{"model": "self-supervised image encoder", "dataset": "telescope images of galaxies (Galaxy Zoo DECaLS)", "train_examples": 44167, "image_size": 32, "crop_scale_min": 0.4, "horizontal_flip": true, "color_jitter": 0.4, "method": "simclr", "arch": "vit", "norm": "rmsnorm", "norm_position": "pre", "activation": "squared_relu", "mlp_ratio": 6, "head_dim": 64, "fused_qkv": true, "bias": "qkv", "qk_norm": true, "parallel_block": false, "inner_norm": false, "moe": "top_k", "num_experts": 16, "moe_every": 2, "expert_mlp_ratio": 1, "experts_per_token": 1, "shared_expert": false, "patch_size": [4, 4], "conv_stem": false, "layers": 16, "width": 160, "positions": "sincos", "pooling": "class_token", "projector_hidden": 512, "projector_out": 128, "projector_hidden_layers": 2, "temperature": 0.3, "residual_init": "scaled_by_depth", "optimizer": "adamw", "lr": 0.0028, "beta1": 0.85, "beta2": 0.99, "eps": 1e-06, "grad_clip": 1.0, "steps": 3200, "batch_size": 128, "epochs": 9.3, "lr_schedule": "linear", "final_lr_fraction": 0, "warmup_steps": 160, "weight_decay": 0.0}
Rows from block 4 of a small self-supervised image encoder, named by matrix and row number. Rows with one number belong to one neuron. Each number is 128 + 24 x the weight over its row's rms, rounded and kept within 0 to 255. All counts start at 0. Numbers have three digits each.
After each neuron's rows are labels from the 100 images, of 14976, where the neuron reaches its highest value: "strongest on" is what is common among them. Only what is clearly more common there than usual is listed. The data: telescope images of galaxies (Galaxy Zoo DECaLS).
# fc1: MLP up (model.blocks.4.mlp.fc1.weight, 960x160), inputs 0-79
# fc2: MLP down (model.blocks.4.mlp.fc2.weight, 160x960, transposed), outputs 0-79

fc1.376:124116112095148157137115116098169100134147143137140100113153105158165146138115102130110150093184145122150139110100122103109131115164115158077140125122097125125110105092089140147118167127112107096136094120130112086146108144108139097136155083
fc2.376:127096130123125104139168102112147142119133121143128148129108144151145158129113183125104097131088130112100137135155168124163143087108145093207131143150090157148145135120127137184152141128129147109103171149124098097124100112117112169135136190
strongest on: edge-on disk: yes; shape: star or artifact

fc1.437:090116134079118118111081165111125127158149117097134130137150152135148119156120149146128170102119075114121123138104140141160141166158112159135126142095106129112155145114085121118138111141126089146107083104087127119113115126091066116121121108
fc2.437:157101077115097089132119134126153160116106088147115133091143132131147162168158108127113122159134125104122134114103201110137131065169101112182127112170084139102136115159128120197123125113104137138167171125168148129077150115123146146104110159
strongest on: roundness: round

fc1.742:138148114097147121104109163132087109170136099096081106109108158162122126124107085132137163083109133166122094147152112150111152155131125092137123121121120143154123088111130103120136150128120152117125114142123070122184098148115117110099142051
fc2.742:166134127129112147104165074147100151135098155102123160120133162110152121141089137122147107111131104151146146121137175125182142088172123141167130133127129126134107128136160140137133143118147083122169070138191137140144154156156161151122141170
strongest on: roundness: round

fc1.113:109129124124112121114088154133122132155126127131097161159110108146141115109129103152112165134106089130137104124162107178114115117169118141137112076109147100112117133118144088138144117109107101112123109115140068133162121145110102093116142085
fc2.113:150123126132133124121136098165105114124091105081096134124114124120152084078092159099141139137128140140116079089136160104162145090181102154134184129111156136083123156081149109137133138117094097113144109149159137161104136143122156142145114160
strongest on: shape: featured or disk

fc1.158:126150135098085148095119115122161148104149129111126091144159154132148171132127173124137102153162139157168168120139139123127107140104128154098121164124091129137132128127128154134092174152169126121105136140112127116078125120128145151123127148
fc2.158:126153141126154141159155123151103123169097148077114142121106103175129124085132089132149142118104132107111127100105137116121093095159140113108122102103131087100080103110106118117149112138094139096127124136119098119119138129104113117095097136
strongest on: edge-on disk: yes; roundness: cigar-shaped

fc1.184:140144132148108123096121133115111133179133101132146103129121112189140152110137108152105148109096141130147127131125098126131122169099098109134128065134107140155127102129100096080165113138092102104127140157115078128142125130084099115128117035
fc2.184:153119138113150107122115147130115141138148118088153138121112128147118114116157137111121155146113134155140086111157164122179154118192073137128092119144091113116174113101110135140116183067111100089111144108153119106089100133126093159128126124
strongest on: edge-on disk: no; shape: featured or disk; spiral arms: yes

fc1.192:092164101100085104131121097164168126132125145135160158163153097134107158094104142139096160093140132119108117107168078102161113124158103145113144106132119092112109077097096109136092143136101141089116099129151080139121144156140149121102090091
fc2.192:132109122097108168090144147153150123144109124135117161125135109135143160084126135098131097105110169131135126147103135117140155114115165162120115095122117086084143131148124150158128139181079102139168150116144148078140128132108099168147119125
strongest on: edge-on disk: no; bulge size: moderate

fc1.229:090150125116150081155147158136167121117123107086105147143102125131099085140103099101118174128169106099110162088131081127079125118112107102098134123132100158103121143130106134110134111124160160094145088137103102088121142126076098126157140135
fc2.229:136108120112109144146144150124112100097137112186081160111104119098112185142158088134149144154094111137170124137160167121171115098156168112121138131120091133141108132099143116149091106110109100116116114121167107134119152094115142128092133155
strongest on: shape: star or artifact

fc1.65:101133096091149107093151127113120160126168098128125129100119092168109094128100120163094121153094130102141149117140142134117104112164116138089115117103125159146093089147083103117108110133103163101161096101103083136152127114100104162149121151
fc2.65:132113096118139112168131088122087132123133124086143120117146127116138164112119111130123155126107133147126140138136185101154149075143104128127103133111179109112116120146130148158157130149148071114125086154154148102115124140163157150142113144
strongest on: bar: no

fc1.362:143142134118160151115138160156144147133156098146169113117101091169140141140095142122157161093122142186095103127106125167125132186142121130136101147089087100123088114121131133114098127136160095125169112156144087153142135075136108152096161126
fc2.362:115122135112116160117142130126148111137152090143127145121124123130175112125156116149119107118156132149144125085153134126139097088140127129191113117133095124146129121129131164126120140126128124140130128102180159153122155131088192146120091158
strongest on: roundness: cigar-shaped

fc1.93:093179155112148145119126107135087098126107131111084073122162131131136100119125144125142113102123119108105111112143110146075117141135075147094129152129146171121136117088082133140160102125148168149104144145081116107127101126106132131153079123
fc2.93:102112147106147152134104143173133138141136109135082124145128129142169142120105141148092140138131121086132146154121129133107106128081158120139142114112147117114082110147104077139122071145143105150131094138130117138168138148120137100107172121
strongest on: spiral arms: yes

fc1.162:110148122093118123141129139154155155168099118132161109129153169166112105131114116120091127161147141130116152082157072173087149118152120152087120130098115124138112143089091120155169148139138103137134110117126123119149161153092130113118151120
fc2.162:113108164154143154133169158155153121154110116165142120136113112140137152138130110101145130106105138111164110154132174146139080073130132130156157149108114142142131160094146118145135120155157139104140145099133120143092132150170163124156113128
strongest on: edge-on disk: no; bulge size: small

fc1.292:104142130117107150066084144153158124121132138131119145086167153178127135129162143115091164136163114178146122113133135148109120172089076141130104132133093157142087127086104113104159174145121108117100124147107130116127113099127129138151150091
fc2.292:141147152136137137108116126164158125139131113104149132117122160143158147113150129131115116153106149168089115115125166113121113112125072146164130129170069167150112128103127102120157159142115133114139175122135141115082143113132150163178087139
strongest on: roundness: cigar-shaped

fc1.167:130139100106145096128137147106164121116121152145154094114131122155162160168157088122142100144110161090150117149119145141140122140150163089101115115099151132166115160108092101118111144109102138109164090154113105104115140142094100138089132126
fc2.167:119147162133108138147114101110095139130119163137114106130154119135128116173109108163121117141133099161135122137155099137141102099114167167113106157159101144139105084084115114164149150104150159094129140156109156085131142122172137095107119152
strongest on: edge-on disk: yes; roundness: cigar-shaped

fc1.39:146110169144090130162108163143095127114108116103121135133099159114154123128133173166105164161118102159137113099140095134153150153117123114140096149112158128119111139128129123121155137143098162164139124129079132093151137159084135089162117140
fc2.39:110117144119071123149169098131126142157120174122095108157138131143122154177175122111140147170170122135089153166135197102161145138107154143120117141126169125129097094165127117162129142117148136170165082132169121143135143151120186158164145148
strongest on: shape: featured or disk; edge-on disk: no; spiral arms: yes

fc1.297:133148169082175131092132146119114091171110087108091133152151115159107116089097103108104140111123129122099117098098124132105123187141123108133110134107091132146123070145069091101145158143118148123123080094113135100149117158093093109107122134
fc2.297:101173118169155099146146157114176148100121161098104149139093116156091146100130127107167117113141124165144118113125158113154107088144111172086105122100116104102165119111148154148135159117127127105131167137147154141102151087110131127116094145
strongest on: shape: star or artifact

fc1.668:110106120118099160130141155136156147115099137109113130146155106123162085145096104148144098080167151117086166111132083118145125104163104150161125145094145153120107139151098143176163169111113131117101125114147111115128139124091104121113118106
fc2.668:104127169189132177157119127151119144118148152117127094138141084143144136121162149124143154134118162081107087135119174137138087061161129125161164156120137123115136127094151113109159130168148149133143141167134147141106093117114173154185135132
strongest on: edge-on disk: no; bar: no

fc1.210:112130170100123140123114149155143098144131148140101105112102114159112150077085105118123160159145155125137111124156132156129150117122117151072111080119102089113105085104128146117134133106110129148138165116101124121134129144091122144150158128
fc2.210:096117157131125112154102094126170131110126110138166116152100118125127109111122149126099128133071164093128155125103140118143106083136142152157086177137100112111106120104113120147126176152117123117160128101131144122094144161135159151139093148
strongest on: shape: star or artifact

fc1.299:113131160125129123104090155145111149161141112107080097133137153171158112110130116172120138108107124122131094148146136148079133148105121117127146132164111137119115134097090068156126131111132099147130136140101120132137102123117128096156133114
fc2.299:091138149155155138134149139138110164138137130097131133134085118141074180125131128114141138114119119140163086094128163103136111093170093150162107112145108100133165103109122140116140167085071124076097145147126076147115096114109131161087112123
strongest on: bulge size: moderate

fc1.249:116134147103138116162101116174099143096103115111111127116125115155063111096119158125115176102113147119107111087116128105110129113164113153109126123105150124126143143082105121161122124097107130125151150106126110126088107136115110131117120137
fc2.249:104125141167152151136141140107168147091129122130151131145123122142138169111135148130119122137112137147111099101104140087131125104132100141139110125166101143125179099091141144127137194132103115114127179119122102116078106134110156181138106127
strongest on: edge-on disk: yes; roundness: cigar-shaped

fc1.227:138178111121160090116087138164112142124135130148114115149134140156141155135123124173127168144117112162143137108143129091123087115111159117110108133127097100089118104133102128077142117108141140108153173148141093081147102089136118123100117110
fc2.227:149139143159098139135118121133145145156162086146170122141081120149111161112105122147116121099116130083133141147130156131125061074136132109164135160125121154175134138146147161126134121131096137119120169143149110122155140117109136120148103101
strongest on: roundness: cigar-shaped; edge-on disk: yes

fc1.232:127164137161128147144140103180104130125161140149138125110158114176115118137143158147134109147094096116120123118071146123079110114146142158130110124145118098117140109119099114099155106127150110146109089134105114148151141124109137128103142126
fc2.232:146103099122119095157124145137099123142141110151175154097123120124125179147106127128085134144124124086163139139138180145157124110176114088167109143099136140180156114175159141171161114112144106118114129119144114128122097162172150139092160125
strongest on: edge-on disk: no; shape: featured or disk; spiral arms: yes

fc1.442:107153126109123092149166108129135116128093112121123110083146101132137092083107083110169117089146161144111129115111129114116115120135117140135153112134134157111115101105134125088130163121097162116158117147084093108114095144091107151176088130
fc2.442:083158140148148126153101127145162138099114125110163083154122129146123123129126182102133133106130170078094131112107148096123111090102099128118139148109129144120134133110116119115113137168109123113093163168113129130110099144144167153149112157
strongest on: edge-on disk: no; shape: featured or disk; spiral arms: yes

fc1.659:095157138104135111123146153141162170149143124147153165115121128151108068145121159126124164153176157152086109103106090093086159162101133165116117076095094123109148132131131143121116161154099093139124111137115106098133082120123114114096101139
fc2.659:100149161106127146100134114143125156161127120114111114110147155147157150128121132150133134158160112150113149128139092118039089159069147133139142132144108135151078125148088114134148138165143151129101128157061124135161124098106118159122154117
strongest on: roundness: cigar-shaped; edge-on disk: yes

fc1.226:153138135147146159135137114088125085112146134140134162137171107127138109157084135149116105156111164104156116126093104100108100165132112088073105147110155162147121116132099128131161089096116146098136133145095159114136090114142128079149158132
fc2.226:160153146117125159106143131089153108141097140112106139134142148118125123126118093135152113091133143142111111135140099161119147122133133149114107117135121137119118126130133131113070118115140142123173130128139128086136154095085135115162101117
strongest on: shape: featured or disk; edge-on disk: no; spiral arms: yes

fc1.12:108162093123150117103083130100106146158115128119153147147168114115128128095126121126152173144097124119104129129141129143155094163113119164093138092112135126159108117119116095098149093152138116157125139154131128154119096103147132127095091088
fc2.12:147102150092158096144152113134124111145142121110099161115112129107148103145134161132121106136166149150089140145140133115099099092123086169147134149116133128082118136103144126101132125176120129153098176185143144147140116090151147088133125128
strongest on: edge-on disk: no; bulge size: moderate

fc1.196:134098094129118124089152143145156132102086101118125152149165167109131162125126099101151117103165149159108117104150066108114112119145122119127084138143117102112130087096104151084128135101120096099103100145093112074153145119115133091081106077
fc2.196:132150114148158146097125127164110151133152119113124115159153116123131109127172149141122126117149115135108105090140198113158101061107090148131077126180112106109146136109123116115157149137152109096154135152149142101138125098138149126154097136
strongest on: edge-on disk: yes

fc1.661:117147145101156132111095141158102136121157114119115096109134191162098166146140159151122136094126116123146136143156133112131147135122088111125082129153102127180152127117115119143102147105111110094079136175088083112122112166127095124084143096
fc2.661:166098103093123116126140136105123112107091111154136167137133138073124186126081127141120113108099117136145114155145130133167172124129118113142155146163079146131177151123169149165121158102131132169163132105138108145102160132178132146131153129
strongest on: roundness: round

fc1.500:101115110146105160124128128155086135148143137147135105132159101144154148128110131170099115156106155115173137149126123141098109136109126120131128140135136135085102139104128112137142079137123147159190095142144105135148160133130108124153144068
fc2.500:102111153136155145136143153135100156167178083142135133125110163144144192161110135156107146132109093123173108140155185138132111113144137095174099136129101102177134083155125110164164143090131105118088126125131118138136118137135147147074164115
strongest on: shape: featured or disk; edge-on disk: no; spiral arms: yes

fc1.7:130123144137147140102082135121107139151128122120104106118142148177161125109132106176125159118104136116122100132137140123091119159135088136140129110168122175123093122103088075120140112116135125118113135167130111139138118143098110109155143066
fc2.7:120127143139139128120138159132119172138158120106157137114085112157100169134128135131125154127119115151148081105129162117149124122184067130154079098146097121147174089102116126120137173071097107081105164134132090109109095119111096159120118099
strongest on: bulge size: moderate

fc1.40:171172145115155156080137123107128076172075151124133143107113140108140096093137100134117161139141179110113136126091103133093099123141116094106132131143136161145097135144134134090109124116083105119158097115146131112145104170112116118170127084
fc2.40:089099152144149143167110164178121133128126158121108096158141104143152125138129142168141147137078138067096130159112197174141112077089127144139134152144141147116121112112103105161147091159164112169212144168157126132123104130160165138156123145
strongest on: bar: no

fc1.197:149119154071126115139121093112142114141095163149138129097130143156120072135104151116140151122170093125082123110087124131091144142100122126077129141103121147134158093150086105146137154162118099103160138096120078089116100107117083128155139117
fc2.197:102119144146150178142136148107123158095105129143079109138117074134106163137148144122137132110101109104108109095120113110118106123122164167128122107119131108094145114135143139127082113101105107115166106127165092112131142097100149140119132150
strongest on: edge-on disk: yes

fc1.58:152140147145143153150092135083150098115127109105161125110126085165101142116150149111099134133101092153158121112118136129094134156171145127108124094121152108110159091128087114090116136112155112145143146096132122134087102094147077152120108120
fc2.58:176103132131126145111153122134164129136106074128155125142092160073135140122104105159090120149118159161141145146108171117167128088121100142149092104125116116117116131179095121180144147116136093086145159096144129116134169170103133162116115137
strongest on: roundness: cigar-shaped; edge-on disk: yes

fc1.253:116114117128124094163075151112131104160121091073138108136139137175107112092153121121102129143097160160152164127121123152142137169158105095090081136119108143127097126137100141125132120130147124125117153118104126101092135113110122131153137132
fc2.253:123138086115120071124121148102152141104119128128112165126104092151116129145134146082121107088145097131110132093106155097154121100158134166079112112073162156095153155154165134121159133101113147095159133142146161097159108119139128090123111125
strongest on: shape: star or artifact

fc1.430:107132133115116149085080130130138129125145117143125130119163136165128149120159148112104162153135103163188135141172126125133118149091088149150081123144108166152114122109120115111112186121122110104107143122103122116124100106104097161123134099
fc2.430:125136130129140127117146131148157136138123122130167122129129143148166136126147138120126112145114150176090113117135168106126117110122070135172140111161079178151127129094146117135162149130118126111119185121141126094073147120131145158177086122
strongest on: roundness: cigar-shaped

fc1.235:110128165090139094090113142134138094109093119118131152102105134163085118149164084163096111090157095099109146159142082152136161144153139163121081159131084090145168132139128133120106172127115116130155135110089131095137133140122109120150086153
fc2.235:132064119126105101151171144129128147168081131143162161139121100088145136101149072096123146168127152122110131124153124119138129122162122123122170124117105178092117118119164150175168132165102119142156154114132144130087132120127119124167136138
strongest on: roundness: cigar-shaped; edge-on disk: yes

fc1.570:150156126117134090158105122149117120141158082098099108089146151137149131119102125109143156114099111130164122148121094136136112118138115132120094165167119120113166103124094122141128161086122123112121109127099121124116075159143122095077143121
fc2.570:128123102114119114127122140067171111091097117151134148155144156083141160133091152140134112082143151155144130146143113111133147137104122152153144160132073169107164157097167139163117176097130122150128126120130116121113171132172129132143138119
strongest on: shape: star or artifact

fc1.436:087118094118159171167139116145134113125118105082143116098150130109095118156154106174116168150108095156148129123115151112123154114149154114115140136157130167104119095105118109091162131160112105148120125112137130123125089137103114118136150113
fc2.436:093136152122118124107143127090139184129141165140169122139131133177109142094148153121146154111110109131113124160168157145153096139156143108131135122123122174146151148133138158130104108135096071126110116147096115162163095162102109165127137141
strongest on: edge-on disk: no

fc1.122:118102106131115113099087109114154104129128111148128134093176162155160099085120168162100142147164153172116127158162125115123119122133141151081093080107125123145155129153080131157099149123152160104148108122113126092096140125119138151135149104
fc2.122:105115146141126138137103135118159101094090129159156158169112129085181151089129127102121094103125103127145090122141171148183145111108142133167106124145140094149141112146166083165093132141133104126166132126150142116135139164150171158137140133
strongest on: edge-on disk: yes

fc1.161:145145118110134125122088150092112112102122144142101100153122112101113092115137129163137113144084102158108135157091079157078128112105074145133135112101117114079103087122116165092173116155144130126135107158133127090143096097107088155107145142
fc2.161:165106167150148118127110144135127104123131141141163200101133117128151189129107144120146110145139127120149100140113137162131127090141123137139171154140109151145094148144135133159114126141135146109124156101148109160151146132145174131157160115
strongest on: edge-on disk: yes

fc1.626:123131143121122144125064171145099080086147115113108135134112123136068158111135140166148157129089138109151088144122114124092107120168087130134138144157096105123160153116133127131108158087138162137132151135143056155124139148136103150114112107
fc2.626:090141126126184147134115151082152139124158124169081127165130151145151112144153168154143139107139100148113108157162120116125135161089181121140113118150102123117135128124111092123090161121094112134082101114115125115135104075114127119118130110
strongest on: roundness: cigar-shaped; edge-on disk: yes

fc1.257:117131164120120089131154164145130121144124137111091144099133143119161126094146144126123175133105166102127147153134099158105100118146101103084122078093100122136102094146111154104092097152121129094130143109103097099161125131113154147092102126
fc2.257:104147173173156119167085120147113121123100129148071088166138112138122152118146099115120116115101167096113143099095149089126136114144112161129110158120121141129097171131126096126113132153099133105120166116127144130103094149096121112158095134
strongest on: spiral arms: yes; shape: star or artifact

fc1.319:134167153124129106143096121147126145167097143141109084137104172117126135079153129166137166095161114172139129120140085095138134163105093070140087084099155127131158081127070138146132122115138150076133126104117114097154116115109121103120091075
fc2.319:141101127075124088144178139172145137141122149129129160082134132084118093126125156112161121146161129120173126123160169116147145103136090153164158158111153143132122147172138119183134110117140106127110084134135149162138150196181175143117173154
strongest on: roundness: round

fc1.393:126112099098089105125166111112105147102168129120123146132119133135096151112146166103116115085143152136148122127103151149099160129101128105089146144084162131092099091092141114093094155118149134150114138092103103161126132082136115157098121102
fc2.393:098081138133084122102129149165095154164115113122130129137128155128153105173120093117139156120150181149168126140143132137121142154108088118121095137116120122146111152119139149137166120097112127103148165140130152164109150142122079101120120127
strongest on: edge-on disk: yes; roundness: cigar-shaped

fc1.165:156150116128095156094105130127102097112135127103138124124113152164090109106128145151136134105149142139148130098122099132141088135102159104117102119118104085144147133154100166134162150162135136137145126091106100120117083084141137137136095135
fc2.165:132107159123136162138115103117139120121123111112141143124110096123115176118110096121155178090074154132155124120139177119136097055172086113159118146118082108099152124109179133150143155169102159109151171136139102178099148114141153127119116108
strongest on: edge-on disk: yes